python train.py --arch="vit" --model="multi-label image tagger" --dataset="photos of plants, animals and fungi (iNaturalist)" --train_examples=155796 --image_size=64 --crop_scale_min=0.7 --horizontal_flip=true --norm="layernorm" --norm_position="pre" --activation="squared_relu" --mlp_ratio=3 --head_dim=16 --fused_qkv=false --bias="none" --qk_norm=true --parallel_block=false --inner_norm=false --moe="top_k" --num_experts=16 --moe_every=2 --expert_mlp_ratio=0.5 --experts_per_token=2 --shared_expert=true --patch_size=[8, 8] --conv_stem=true --layers=8 --width=192 --positions="learned" --pooling="mean" --num_labels=75 --residual_init="none" --optimizer="soap" --beta2=0.999 --lr=0.0015 --beta1=0.9 --shampoo_beta=0.999 --eps=1e-08 --precondition_frequency=20 --max_precond_dim=1024 --one_sided=false --adamw_lr_other_params=0.0012 --l1_shrink=0.01 --steps=10600 --batch_size=512 --epochs=34.8 --lr_schedule="cosine" --final_lr_fraction=0.05 --warmup_steps=210 --weight_decay=0.1 --adamw_weight_decay_other_params=0.01
Rows from block 4 of a small multi-label image tagger, named by matrix and row number. Rows with one number belong to one neuron. Each number is 128 + 32 x the weight over its row's rms, rounded and kept within 0 to 255. All counts start at 0.
After each neuron's rows are labels from the 100 images, of 14848, where the neuron reaches its highest value: "top examples" is what is common among them. Only what is clearly more common there than usual is listed. The data: photos of plants, animals and fungi (iNaturalist).
# fc1: MLP up (model.blocks.4.mlp.fc1.weight, 576x192), inputs 96-191
# fc2: MLP down (model.blocks.4.mlp.fc2.weight, 192x576, transposed), outputs 96-191

fc1.491 [255 213 126 129 124 129 115 129 131 131 134 126 129 129 131 126 126 130 127 127 129 129 128 131 126 130 130 128 129 127 129 123 130  36 130 128 128 128 126 130 136 124 127 131 125 128 129 127 133  77 139 129  94 128 124 129 110 127  98 126 127 128 128 128 131 127 129 127 127 125 128 132 129 121 127 130 129 128 133 128 118 127 126 129 128 216 131 128 124 128 125 237 126 128 129 131]
fc2.491 [123 131 116 127 127 128 162 131 124 125 126 129 126 129 130 128 127 118 130 127 125 128 119 127 129 128 131 124 128 126 128 128 126 128 109 130 157 215 129 129 128 134 128 131 128 132 135 129 127 131 141 129 129 251 131 128 129 113 130 128 255 118   0 127 128 125 134 151 128 124 130 129 129 171 131 131 136 132 128 127 130 120 129 128 132 131 124 127  83 128 129  41 128 130 142 128]
top examples: phylum Tracheophyta; kingdom Plantae

fc1.338 [130 129 130 139 132 160  75 143 154 149 143  82 128 127 106 118 143 108 106  79 120 149 196 116  88 255 184  98 130 134 132  86 110  34 106 124 140 190 125 126 115  74 132 130  89 115  99 155 106 122 177 122 171  79 171 134 101 131 113  91  61 129 137 147 136 125 101 135 131 126 126 109 157 139  94 105 159 112 127 132  95 104 119  85 129 142 151  82 170 114 134 184 106 158 105 160]
fc2.338 [119 127  55 109 223 129  97 101 160 156 162  92 129 109 168 165 133 117  95 145 128 120  90 156 125 124 119 194 125  37 145 113 140 128 156 146 115 159 125 128 123 163 167 148 154 138 133 184 127 144 156 161  24 156 127 129 111 126 194 133 125 129 124 151 128 133 102 129 120 137 119 130 130 123 155 128 113 129 170 138 189  49  95 130  84  76 114 160 149 111  93 159 125  99 136 128]
top examples: class Aves

fc1.448 [140 106 122 129 147 106 158 132 126  93 108 197  82  94  68 133 109  90 126 123 240 215 122  41 141 128 120 142  81 142 138 125 102 167 148 126 139  96  71 129  86 125 161 170 144  61 124  88  73 175  80 160  48 122 170 131 158 131 195 161 113 149 136 123 106 129  76 129 121 128 132  76 126  66 139 140 123 124 105 102 126 128 189 123 110 134 130 144 119 151 150 133 136 134 145 139]
fc2.448 [154 219 143 163  86  80 129 128 102 111 141 116 124 124 134 124 135 149 128 129  93 106  96 189 157 149 113 105 196  70 157 125 128 128 113 111 203 138 130 142 129 141 111 118 134 114  54 146 146  31 114 141 126 152 118 108 121 136 106 175 160  83 125 127 116  99  79 133 132 116 125 255 104 102 162 138 158 123 100 128 127 111  90 119 106 136 135 103 153 137 129 119 147 113 153 131]
top examples: phylum Arthropoda

fc1.274 [135 151 130 172 176  87 114  94 139 180 172 131 126 116 133 149 125 117 116 120 160 118 106 127 115  97 132 124 127 119 138 166 161 140 109 173 115 146 135 150  81  86 140 181 131 145 129 106 143 137 144 181 137 161 152 179 101 199 149 158 115  95 138  66 131  92 130  87 129 153  77 126 126 126 127  34 134 127 109 117  82 192  97 128  97 131  32  85 141 127  54 152 137 208 137 160]
fc2.274 [121 187 111  30 106 250 122  29 122 126 132 125 126 131 126  99 140 202 144 132 170 199 126 131 123 144  44 127 106 129 122 129 127 125 120 157  34 126 109 107 136 136 143 116 127 142 139 130 159 151 124 126 123 107 103 143 137  56 162 123 164  99 179 134 126 125 124 119 103 120 148 130 151 150  90 113 120 113  89 155  90 127 128 131 124 127 127 109 113 104 166 113 114  70 145 118]
top examples: order Charadriiformes

fc1.183 [223 152  48  94 136 127 129 121 130  86 143 124  84  61 158 126  94 129 140 125 153  91 132 124 140 111 105 133 155 143 223 123 124 110 130  99 132 120 137 127 126 128 101 143 133 152 127 129 101 126 152 188 138 124 129 127 126 168 127 128  79 130 153 149 141  82  41 129 112 124 131 184  84 155 135 128 151 151 104 141 155 127 134 112  76 143 123 115 131 120 128 110 103 109 132 169]
fc2.183 [121 171 203 135 127 132 117 140  46 156  77 111 209 193 108 161 116  73 143 126 131  93 104 157 173 137 126 113  74 128 106 129 125 135 113 173  65 105 165  97 124 129 126 127 114 101 114 195  38 135  90  96 130 128 136 105 129 169 126 100 154 131  76 131 140 137 151 133 129  99 115 146 134  88 157 122 144 128 128 201 152 132 130 122  90  73 143  94 125 134 101 150 141 114 135 109]
top examples: phylum Tracheophyta; kingdom Plantae

fc1.263 [127 112 118 146 118 157 133 143 113 100 134 152 126 126 108 176 110 134 126 122 102 100  97 179 108 101 225  62  93 154  93 165 105 143 159  76 136 135  88 127 135 107 117 132 143 120  72 156 106 139 144 136  25 141 103 125 107 133 145 129 115 108 155 122 112 116 161 138 139 132 128 149 102  52 122  99 132 133 147 132  82 123  57 109 129 150  64 137 142  89 117 124 165 156 141 121]
fc2.263 [140 110 135 133 130 138 128 131 139 181 129 155 117 174  49 132 141 134 122 141 137 126 149 153 122 127 123 114 122 113 147 126 172 128 113 119 180  57 124 114 129  95 140 128 109  94  86 130 125 129 124 179 148 112 208 128  92 129  97 115 229 122 138 120 184 129 161 139  81  95  66 122 124  89 195  88 146  41 120  96 160 133 125 146 138 178 120 114 101 151 116 144  88 132  76 101]
top examples: kingdom Plantae; phylum Tracheophyta; class Magnoliopsida

fc1.442 [149 155 116  63  79 115 102 196 126 126  66 163 141 125 124  97 108 106 109 246 124 125 127 133 120  98 153 115 102 125 116 109 174 136  85 172 144 152 130 117 107  98 141  92  89 104 142 131 123 169 126 121  55 128 183 132 155 125 121  97 129 141 125 159  95 143 170 128 144  93 138 128 132 123 190 166 154 124 110 157 100 102 171 129 157 151 151 135 165 128 137 171 100 128 124 112]
fc2.442 [147 126 110 137 120 124 128 136 135 143 121 102 158 197 154 155 156 115 143  97  98 140 168 124 127 132 106  73 212 121 135 145 119  91 131 129 152 121 157 171 130 181 152 156  67 127 124  41 103  92  89 141 130 123 130 113 129 185 138  50 166 142  76  21  84 174 115 229 135 151 173 143 151 129 162 116 128 134 116 152 140  92 124  85  99 126 134 169  92 134 146 103 155 118 107 154]
top examples: phylum Tracheophyta; kingdom Plantae

fc1.130 [ 98 142 115 169 112 124 135 184 114 127  99 127  88 109 133 127 167 126 130 151 110 114 113 121 145 144 113 116 145  93 175 150 108 125  74 189 134 119  91 153 129 114 131 140  94 194 143 140  99 175 150 153  93 118 141  37 122 131 138  71 157 111 116 177  59 142 127  92  68 125 134 107 129 175 138 140 101 126 161 147 128  62 113 150 179 151 178 133  71 130 133 142 190  78 154 124]
fc2.130 [ 37 111  70 119 129 146 170 109 131 114 129  88 117 154  83 176 128  66 171 130  87 171 177  75 100  46 132 230 101  72 146 126  84 167 166 161 173 158 120 120 129 173  94 106  99  80 115 123 127 126 111 113 168 128  39 225 106 152 127 133 126 138 104 130 131 129 119 130  85 108  99  79 130 145  76 126 128 152 131 127  79 128 124 124 118 128 127 149 113 165 126 118 204 139 179 128]
top examples: order Charadriiformes

fc1.247 [138 133  62 101 155 125 157 141 102  66 118 142 130 209  73 128 104 142 119 110  91  94 220 133 104 102 132 170 139 117  97  98  88 149 132 163  90 119 141 169 127 137 198 127 141 139 128 115 130 103 107 117 123 151 145  44  98 103 137 149 126 122 128 135 143 111  66 102 197 119 121 153 107 174 146 159 130 128 155 126  94 136 127 131 117 114 120 124 129 124 126 179 135 120 193  85]
fc2.247 [132 140 254  95 154 128  98 107  85 129 147 141 118  99 159 127 127 128 145 130 156 130  51  36  93 124 181 138 143 179 217 123  98 108 178 128 138 124  58 124 120 130 129 140 154 145 108 167 150 136 171 128 140 167 133 151 156  90 140  64 120 211 133 143 113 120 157 129 133 164  66 140 119 143 119 131 153 145 129 164 105 125  88 150 104 157 129 142  76 129  85  94 135 140 176 123]
top examples: order Passeriformes

fc1.66 [111 137  82 151 156 165  45 125  86 202 135 108 123 101 131 119 128 111 208 144 129 130 149 126   8 131 170 137 121 146 126 123 250 132 110  96 122  96 127 137  77 132  90 166 104 155 101 104 109  68 108 152 128  65  61  93 107 139 111 132 103 137  91 128 103  96  98 136  82 128 144  87 153 146 135 184 100  94  81 120 127 107 146 126 205 163 134 106 135 120 110 195 133 136 104 154]
fc2.66 [128 130 107 129 108  51 156  53 143 146  86 149 117 124 129 154 121 203  93 165 123 126 103 117 162 184 126  80 205 121 169 169 112  80 128 199 159 121 151 111 140  90 133  90 111 121 155 118 177 133 114 138 125 117 181 182 162 117  69 133 161 111 130 128  94 111 125 124  59 137 170 129 100 160 123 126 112 122 135  60 132 149 134  77 136 101 235 127  43 110 131 124 136 129 154 163]
top examples: order Lepidoptera

fc1.196 [138 185 103 124 119 156 124 127  91 146 137  65  69 130 128 128 113 117 141 159 115 134 134  75 129 118 159 136 138  94 121  78  99 143  78  97 193 129 128 128  82 151 158 121 127  89 138 124 107 113 164 179 115 135 128 138 201 180 120 132 117 132 145 127 160 127  63 107 141  82 183 142  49 204 133 174 123  81 146 116 166 135 151  86  98 187 153 136 130 126 116 131 106 135  85 108]
fc2.196 [ 85 104 134 149 157 139 116 165  80 137 143 130 122 128 124 129 103  80 171 111  81 199 131 143 127 131 107 126 115 100 106 149  72 128 136 116  55 139 119 130 130 235 149 164 178 139 149 139 123  45 120 137 120 184 102 114 124  97 159 130 176 165 158 115 136 132 111 212 151 124 121 144 123  70 130 125 100  75  81 135 191 113 125 147  91 185 102 144 103 135  92 135 122 116  64 108]
top examples: phylum Arthropoda; class Insecta

fc1.537 [115 122 195 111 125 138 109 138 106 119 142 103  90  93 119  84 152  78 111 136 147 142 126 151 150  54 152 187 158 104  87 119 102 151 121 144 127 103  99 109 136 106 156 135 120 112  85 178 120 120 105 131 163  65 186  69 155 115 117 182 164 120 130 113 132  88  73 161 147  89 137 116 133 123 127 115 159 173 189 130 136 132 125 117 146 176 136 126 142 140 131 139  81 126 130 135]
fc2.537 [109 108 168  86 108 119 118 177 123 169 127 128  85 129  87 192  72 165 146 129 146 115 140 198 136 122 131 208 119 181 137  57 117 129 204 125 153  96  93 166 126 172 132 102 161 137 130 137 135 124 169 109 129 120 126 169  93 103 143 142  88 138 116 128 105 163 105 129  95 133 135  92 104 129 123  94  81 142 129 154 209  98 148 160 106 132 127 160 116 121 113 120 131 149 124 141]
top examples: phylum Arthropoda

fc1.47 [ 67 128  59 141 125  44  81 132  96  93  97 118 178  78 137 134 142 144   9 133  88 127  90  94 177 123 174 161 123 181  82 152 113 114 129 162  49 116  83 128 137 144  35 151 108 121 124 129  90 143 103 114 123 122 210 135 104 128 118 123 112 114 139 122 180  67 184 113 152 133 145  23 133 135 135 170 122  74 100 109 112  97 148 125  97 113 120  83 123 111 140 124 108 126 127  82]
fc2.47 [189 154 142  55 121 107 115 146 116  46 132 136  94 130  84 142 159 108 200  57 150 101 137  92  96 147 194 130 123 127  77  92 135 124 106 132 118 128 129 127 127 125 188 128 150  99 130 147 156  67  60 124 119 102  88 122  68 139 145 135  52 137 131 135  88 228 129 115 156  93 113 129  90 126 140 174 129 124 137 120 113 134 128  80 185 101 131 130 152 133 163 119 155 105 169  78]
top examples: phylum Arthropoda; class Insecta

fc1.136 [154 139 193 114 145 116  80 152 137 168 126  90 157 124 125 162  77 111 116 153 160  94 163 180 105 123 134 124 143 143 106  74 167 117 100 143 156  87 177 141 160 114 181 113  93 176 149  84 129 138 122 127 152 130 150 137 156 132 133 127 115  77 124  70 124 108 128 104 138 144 132 152  65 131 142 104  78 152 200  74 117  58 125  94 112 120 132 111 131 137 140 126 123 141  37 115]
fc2.136 [ 85  99 130  70 153  64 154 117  96 128  39 148 182 118 138 126 113 204 135 111 136 139  69 166 179 129 125 128 131 127 142 112 128 138 127 133 129 127 121 115 197 145 125 137 177 105  82  70 113 115 142 162 108 166 145  80 131 152 189 133 116 127 119 148 118 133 131 136  94  51 126 105 147 119  95 162 125 121 132 134 164 208 153 152  57  75 100  60 140 125 115 193 141 112 152 145]
top examples: class Aves; order Anseriformes; family: Anatidae

fc1.528 [131  99 113 144 185 117  95 128 133 128  75 108 120 189 142 153  91 150 110 152 161 119 125 172 138  87 110 136 126 190  72 110 175 138 127 176 124  49 140  41  90 130  71 129  97  72  83 118  71 151 162 166 136 102 135 127 106 126 133 160  81 128  75  98 119 128 129 136 205 120 192 185 138 104 152 134 160 181 140 136  93 114 128  79 106 140 193 158 139  93  65 135 151 114 153 139]
fc2.528 [134 139 200 129 160 202 133 112 153 134 126 156 150 129 128  59 128 140  74 130 123 121 103 119 132 130 137 185 110 131 128 135 137 144 117 139 129 147 130 121 128 132 100  83 126 204 193 158 171 140 118 124 113 128 173  90 223 132 128 198  99 112 163 128 152 165 113 152 137 222 119 141 160 136 140 131 108 100 146 122 149 123 161 185 121 124  61 127 134 100  97 161 130 152 127  81]
top examples: class Aves; order Passeriformes

fc1.413 [129 178 135 105  45 160  95 120  73 120 168 153  96 123 128 131  77 153 102 136 138 175 121 131 143 138  95 117  91 255  97 135 106 150 124 112  86 152 141 112 111 151 140 117 132 130 220 128 101 131 122 150 150 134  92 139 109  88 101  66 214 136 136 108 170 108  93 113 116 132  87 175 164 146 116 107 188 122  78 122 150 128 103 149 161  89 147 114 105 113 105 131 129 107 144 142]
fc2.413 [174 139  91 141 116 156 128 163 118 115 107 135 131 136 134 129 132 105 142 131 130 108 142 121 122  24  37 141 128 109 177 120 130 103 129 125 140  77 123 148 163 119 130 150 163  93  84 132 158 112 183 144 134  90  93 142 139 187 158 172  92  62 120 141 132 129 145 148 134 126 143 126 110 128 112  89 112 126 131 127 133 115 132 128 125 102 137  79 104  83 130 149 152 150 137 139]
top examples: kingdom Plantae; phylum Tracheophyta; class Magnoliopsida

fc1.158 [165 148 183 120 110 146  83 128 102 133 128 136 137 129 122 120 124 180  30 141 115 135 173 129 157 127 183 121  52 108 115 124 187  99 153 168 111 109 133 118 101 140 206 135 104 107 146 118 118  37 132  95  78 153 128 108 134 126 173 120 182 119 128 197 125 149 127 142 128 140 144 120  65  34 135 103 137 114  86 108 144 170 147 183 126 180 189 132 117 108 128 126 165 180 129 137]
fc2.158 [109 130  81  55 126 143 129 145 139 192 138 119 135 140  87 119 104 137 160 127 126 127 145 204  85  91 125 147 140 133 107 164 128  66 110 112 149 127 123 126 126 126  68 139  94 161 158 142 123 129 134 135 177 151 179 160 128 145 125 132 126 136 106 121 117 136 122  73 129 169 106 139 146 161 104 119 115 149 113 152  94 106 109 131 103 110 134 127 115 131 119  90 106 126 130 139]
top examples: phylum Arthropoda; class Insecta; order Lepidoptera

fc1.256 [125 131 133 152  60 136 126 145  72 136 127 138 213 124 119  75 176 103 140 128 128 135 145 126 169 136 211 162 110 128 152 128 130 133 127 127 146 110 115 126 148 134  40 131 108 147 120 100 108 178 127 165  76 166 121 120 130 177 125 144 111 133 150 126 132  71  61 201 200 175 109 128 122  99 123 125 175 251 114 140 117 134 131 146  66 145 122 122 162 127 135 103  97 155 128 147]
fc2.256 [127  88  83  94 108 130 134 167  69 127 129 154 153 126  86 131 124 136 112 118 208 128 125 137 131  29  84 151 131 104 164 216 110 129 181 111 108 107 226 129 147 129 151 137 141 149 142 131 102  71 128 122 122  96 155 134 116  94 137  77 138 129 131 100 116 129 173  43  86  73 108  77 167 120 124 124 135 110  87  93 125 130 148  63 128  87 221 169 141 200 142 130 152  80 106 141]
top examples: phylum Arthropoda; class Insecta; order Lepidoptera

fc1.266 [100 110 133  95 126  86 102 145 105  74 147 107 121 128 161 126 154 128 136 121 171 139 118 108 157 124 122 140 168 132 130  72 163  96 161 100 127 167 134 136 133 132 121 201 128 100 128 127 127 180 122 118 153 178 253 125 152  19 109  68  38  94  84 132 118  88 123 116  71 137 170 129 156 137 113 109 106  80  81 198 104 107  68 145  83 130 141 116 101 121 126 126 132 133 110 113]
fc2.266 [129 110 158 140 139 155 145 141 151 129 122 127 120  80  99  34 122 132 143 107 126 132 151  78  96 128 142 164 128 206 121 135  61 148 132 120  85 146 134 104 127 122  53  73  63 125 148 151 141  89 114 116 120 112 134 132 211 246 104 187 117 128 112  81 138 117 127  83 120  90 105 125 126 163 130 129 127 120 131 101 128 160 178 104 139  65 149 174 127 111 131 144 151  83 232 101]
top examples: phylum Tracheophyta; kingdom Plantae

fc1.415 [180 195 151 188 146 124 135 127 139  44 150 107 163 138 168 109 169 128 141 120 106 130  94  85 190 137 142 204 135 126 123 122 143 133 165 128 133 121 142 215 128  84 159  85  82 122 130  99  10  72 182 184 139  78 112  81 120 155 128 146 140  92 145 111 128 126 154 126 130 185 151 129 145 159  50 128 119 104 114 132  53 104 159 136 147 150  83 149 117 163 129 147 112 217 135 127]
fc2.415 [122 127 147 119 119 131 125 178 142 134 130 118 180  84  63 159  73 156 126 150 147 121 130 133 113  91 122 213 130 129 118 146 159  88 125 145  82 169  99  88 120 148 112 142 130 123 128 175 138 130 141 178 149 121  88 127 183 166  93 161  77 191  88 130 127 152  93 212 124 130  69 136 104 125  89 131 131 137 154  94 126 130  94 210 147 142 125 133 133 126  94 113  83  87 141  55]
top examples: phylum Tracheophyta; kingdom Plantae

fc1.479 [171  98 122 113 147 121  97 138 157  74 142  96 115 111  31 134  18 114 127 156 109 133 145 121 120 140 119 130  73  92 131 108 158  97 113 171 132  94 135 138  96 123 101 180 125 137 104  97 133 161 143 112 129 121 111 126 107 135 126 128 132 119 185 131  90  88  92 100 123  70 130 122 183 138 135 132 139  36 110 162 153  61 131  22 105 147 146  84 115  88 117 131 129 138 126 104]
fc2.479 [ 94 130  86 112 115 135 170 127  86 166 138 129 102  93 113 140 172 156 110 130 112 162 102 127 123 137 175  95 100  78 136 122  82 145 129 114  73 132 133  93  87 130 123 103 105 151  95 161 135 128 120 143  93 107 124  52 171 167 151 135 131 161 152 145 232 144 195 101 128 127 143 117 128  80 130 154 129 180 148 117 155 127 112 135 132 124 125 207 101 144 123 167 138 151 107 124]
top examples: class Aves

fc1.495 [136 110 126 132 121 104 129 106 126 153   0 102 130 149 148 133 127 125 117 133 100 109 136 142 131 255 129 142 135 142 103 135 104 133 133  92  84 108 161 103 107 111 131 114 128 108  90 163 126 151 129 141 130 140 155 121 162 124 133 100 162 122 106 141 134  66 110 174 121 136 170 138  83 100 127  97  88 146 109 121 129 132  82 106 105 128 130 172  94 112 126 145 115 158 184 141]
fc2.495 [132 111  90 110  82 139 169 219 130 177 167 118 130 108 134 164 140 129 144 138 162 134 133 132 128 153 164 123 170 145 101 111 107 160  80 121 138 143 111 122 106 122 100 125 117 127 136 133 148 137 150 127 154 100 167 195 131 118 114 111 127 113 107 138 132  99 121 133 126 113 172 114 124 129 166 145 123 182 113 151 136  90 149  81 146 150 134 146 125 110 128 172 120  97  91 113]
top examples: class Aves; order Passeriformes

fc1.517 [130 110 118 128 129 208  53 131  39 105 102 132 136 135 139 154 167 129 135 144  53 116 171 137 135 251  66 115 109 128 115 124  94 160  96 102 120 139 133 163 117 117  86 134 121 172 144 127 124 111 147 166  96 132 129 118 226 218 147 183 136  25 129  92 140 116  84 138 116 165 121 131 108 121 104 166 128 109  92 170 152 134 106 132  43 130 152 108 107 113 116  84 143 130 134 132]
fc2.517 [130 151 147 125 166 117 130 121 108 127 119 113 141 134 152 148 142  87  89 214 134 105 117 157 128 128 134 151 129 144 143 157 148 109 115 169 128 179 132 148 158 121 138 162 107 107  82  79 172  43 142 130  43 124  68 175  76 108  98 146  99 167 105 180 159 126 140 127 121 166  98 151 154 150  73  98 126 160 109 154 139 145 124 130 128 125 133 169 129 128  76 195 120 186 107 131]
top examples: order Charadriiformes

fc1.179 [195  74  94 119 101 122  97 176   9  86 111 140 175 130 163 165 125 125  68 144 113 116 124 129 158 147 206 101 184 144 128 128 194 128 142 191 130 130 132 122 150 132 189 126 157 129  83 152 165 150 150 231 116 119 147 127 126 129 155 102 113 127 221 121 151 120  67 126 114 136 150  87 129 107 172 136 159 142 138 122  93 127 102 130 147 159 133  63  62 164 127 136 171  84 125 128]
fc2.179 [ 70 119 145 146 103 114 129 114 172 125 107 114 120 133 127 151 125 187 141 129 125 127 140 132 123 130 144 138 121 129 121  82 164 104 130  54 132 125 159 105 122 125  45  69 143  50 184 125 225 115 138 128 129 126 131 123 116 146  96 146 170 112 109  89  87 229 146 142 118  82 124 115 115 232 138 137 134  48 139 141 128 161 113 121 127 113  94 147 139 101 113 188  96 139  87 136]
top examples: order Lepidoptera

fc1.364 [ 87 177 141 143 189  55  84  98 130 170  88 152 168 103 137 110 100 117 139 144 124 115 124 137 111 117  81 121 127 118 127 117 131 184 147 149 139 135 151 122  63 138 133 142 130 146 142 121  97 139 221  98 142 125 166 123 112 153  79 104  92 146 140 194 123 140 133 106 125 131 166 149 112 113 135 114   8 152 144 152 116 162 125 102  45 126 158 121 107 131 123  99 173 123 201 136]
fc2.364 [136 116 110 143 113 196 101 145 119 134 147 151  93 197 124 130 139 117 111 131 129 105 123  87 131 170 202 164 154 139 128 165 168  58 146 206 119 122 150 139  99 168 111 136 111 115  77 145 132  90  97 138 158 148 100 166  88 108 113 186  98  97 105 137 117 163 183 144 145 129 151 115 141 136 148 157 187 161 144  99 195  81 127 167 106 177 145 120 107 131 113 125 187 114 132 118]
top examples: class Aves

fc1.121 [104  85  61 125  83  72 142 170  14 109 126 158 126 145 190 121  68 101 115 117  80 129 167 141 128 141 189 186  95 115 151 128 126 144 141 130 128  98 189 147 130 152  90 126  89 204  78  94 122 123 126  77 120 140 119 114 124 185 127 113 101 126 140 113  74 133  92 117 151 108 124 161 129 124 128 125 121 139 119 119 119 105 127 144 137 130 151  75 133 135 180 123 113 140 177 128]
fc2.121 [129 132  68 198 104 165 125 188 192 129 182 143 123 149 108 148 130  98 125 129 151 129   5 193 138 115 140  92 121 129 194 126 101 126 129 115 170 150 147 128  56 138 131 131  80 139 133 110 121 128 131 175 168  59 102 160  15  94  84 147 153 129  89 170 193  87 110 173 123 127 138 142 183 143 132  97 129  66 114  95 131 140 120 126 100 110 127 141 161  98 115 130 135 103  86  62]
top examples: kingdom Plantae; phylum Tracheophyta; class Magnoliopsida

fc1.72 [173 105  84  89 140 134 175 135 108 158 100 120 105 120 116  90  88 124 133 102 123  40 117 128 109 149 135 201 196 146 144  93  96 125 137 124  93  82 203 132 149 209 161 132 149 184 107 125 118 125 127 143 101 187 134  95 107 125 142 132 122 129 115 132  77 134  71 110 154 156 207 129 118 128 146 134 114  87 126 171  85 144 121 128 110 108 105 132 117 144  42 164 163 104 121 137]
fc2.72 [125 160 137 141 163 110  96 124 127 164 148 126 130  72 129 189 166 127 120 212 130 112 130 129  72 108 155  23 116 110 127 146 102  97 107  87 127 175  53 187 141  64 132 135 127 149 118 105 104 130 172  98 148 115 106 139 130 118 112 145 171 161 136 162 143 190 234 128 117 128 114 132 100 125  84 125 189 105 130  81 170 118 199 107 121 129 238 126 191 126 126 140 133 139 100 124]
top examples: order Passeriformes

fc1.425 [147 159 150 119 127  98 171 142  85 116 110 195 131 148  96 125 128 151 132 124 119 167 120 208 132 132 110 147 140  33  91 104 166  89 122 102  93 181 138 169 111 150  89 111 140 131 129 166 107 127 102  74 154 129 128 144 100 189 225 133 143 112 138 127   0 138 129 174 138 111 118 128 130 151 152 139 169  77 111  57 128 137 125 110 123 117 113 116 124 128 129 161  66 157 115 157]
fc2.425 [144 146 129 123 118 140 106 103  88 147 150 102 140   1 166 144 121  88 112 129 133 135 140 160 107 111  97 139 127 255 121 119 129 137 130 161 190  73 159 114 211 178 163  96 111 126 106  92 140 146 142  93 133 153 120 144 118 148 166 114 108 112 126 136 126  76 126  46 122 132 125 122 114 111 109 116 122 152 182 176 140 181 115 139 110 160 114 169 129 103 139 152 117 145 146 127]
top examples: class Aves; order Passeriformes

fc1.545 [129 119 152 135 123 155 151 125   0 111  83 119  96 132 135 143 153 151 133  86 139 140  82 121 125  50 198 140 141 144 155 126 155 160 158 101  52  96 118 133 146 203 120 114  82 103 165 137 108 177 158 100 116  95  71 240 145 119 128 154 151 139 126 147  21 113 151 125 156 150 100 129 144 132  71 124 124 141 152 110 104  67  98 110 107  74 139 107 118 136 146 145 119 137 128 133]
fc2.545 [157 120 140 135 168 121 131 179 134 161 150 131 112 140 114  62 120  92 114 163  92 229 134 110 113 128 118 104 164 129 135 136 164 147 136   5 173  96 106 156 117 107 141 169  97 154 136 114 106 140 166 136 117 141 150  93 110 138 112 118 134 132 124 152 106 186 113 255  89 194 145 132 125 102 126  18 162 110 135 162 126 216 107 136 113 127 112 109 151 126 144 140 124 104 120  67]
top examples: phylum Tracheophyta; kingdom Plantae; class Magnoliopsida

fc1.193 [111  98 126 144 123 114 126 144 139 125 110  87 144 137 121 157 120 104 136 160 135 110 142 177 113 170 113 118 129  92  96  91  71 132  92 128 146 216 153 126 133 145  72 255 116  91 137 119 141 122 148  81 152 172  78 142 118 104 148 124 138 152 151 160 131 113 134 126 115 103 109 115 130 161 100  75 165 129 130 137  96 129 116 108 130 112 147 138 124 147 168 110 194  82 124 179]
fc2.193 [165 124 155 128 114 116 111  99 152 138 126 131 131 146 137 135 116 126 111 139   0 135 142 110 126 127 124 141  92 139  98 134 164  84 168 130 121 119  91 129 126 140  88   0 114 107 136 109 155  98 136 128 129 133 112  74 123 101 135 105 114 130 121 124 122 130 136 186 151 123 123 124  90 155 114 114 119 128 128 116 134 140 142 116 129 153 112 118 128  82 123 159 151 128 171 104]
top examples: phylum Tracheophyta; kingdom Plantae

fc1.200 [122 128 138 148 136 108  92 127 129  97 115 126 103 130 106 102 184  98  23 105 117 206 151 132 127 124 126 134  95 148 163 119 130 143 134 129  80 138 124 170 112 176 131 154 102 123  70 133 124 130  71 132  79 145 175 117 126 129 125 104 118 196 171 134  34 131 135 140 101 142 136 132 142 110 139 151 174 180 112 118  46 119 219 134  35 194 122 126  69 141 113 129  81 127 138 179]
fc2.200 [ 79 106 126 129  66  96 128 133 149 126 176 133  90 146 118 126  95 128 117  91 199 127 107 130  31 118 118  58 123 126 132 115 136 156 131  72 130 109 193  99 126 114 141 156 151 141 131 147 114  73 136 119 128 122 124  65 129 125  82 106 130  76 103 107 130 130 110 160 142 116 108 111  96 105 121 145 147 145 126 185 182 167  33 102 135 125 106 153 182 147 127  48 128 209 141  63]
top examples: phylum Arthropoda; class Insecta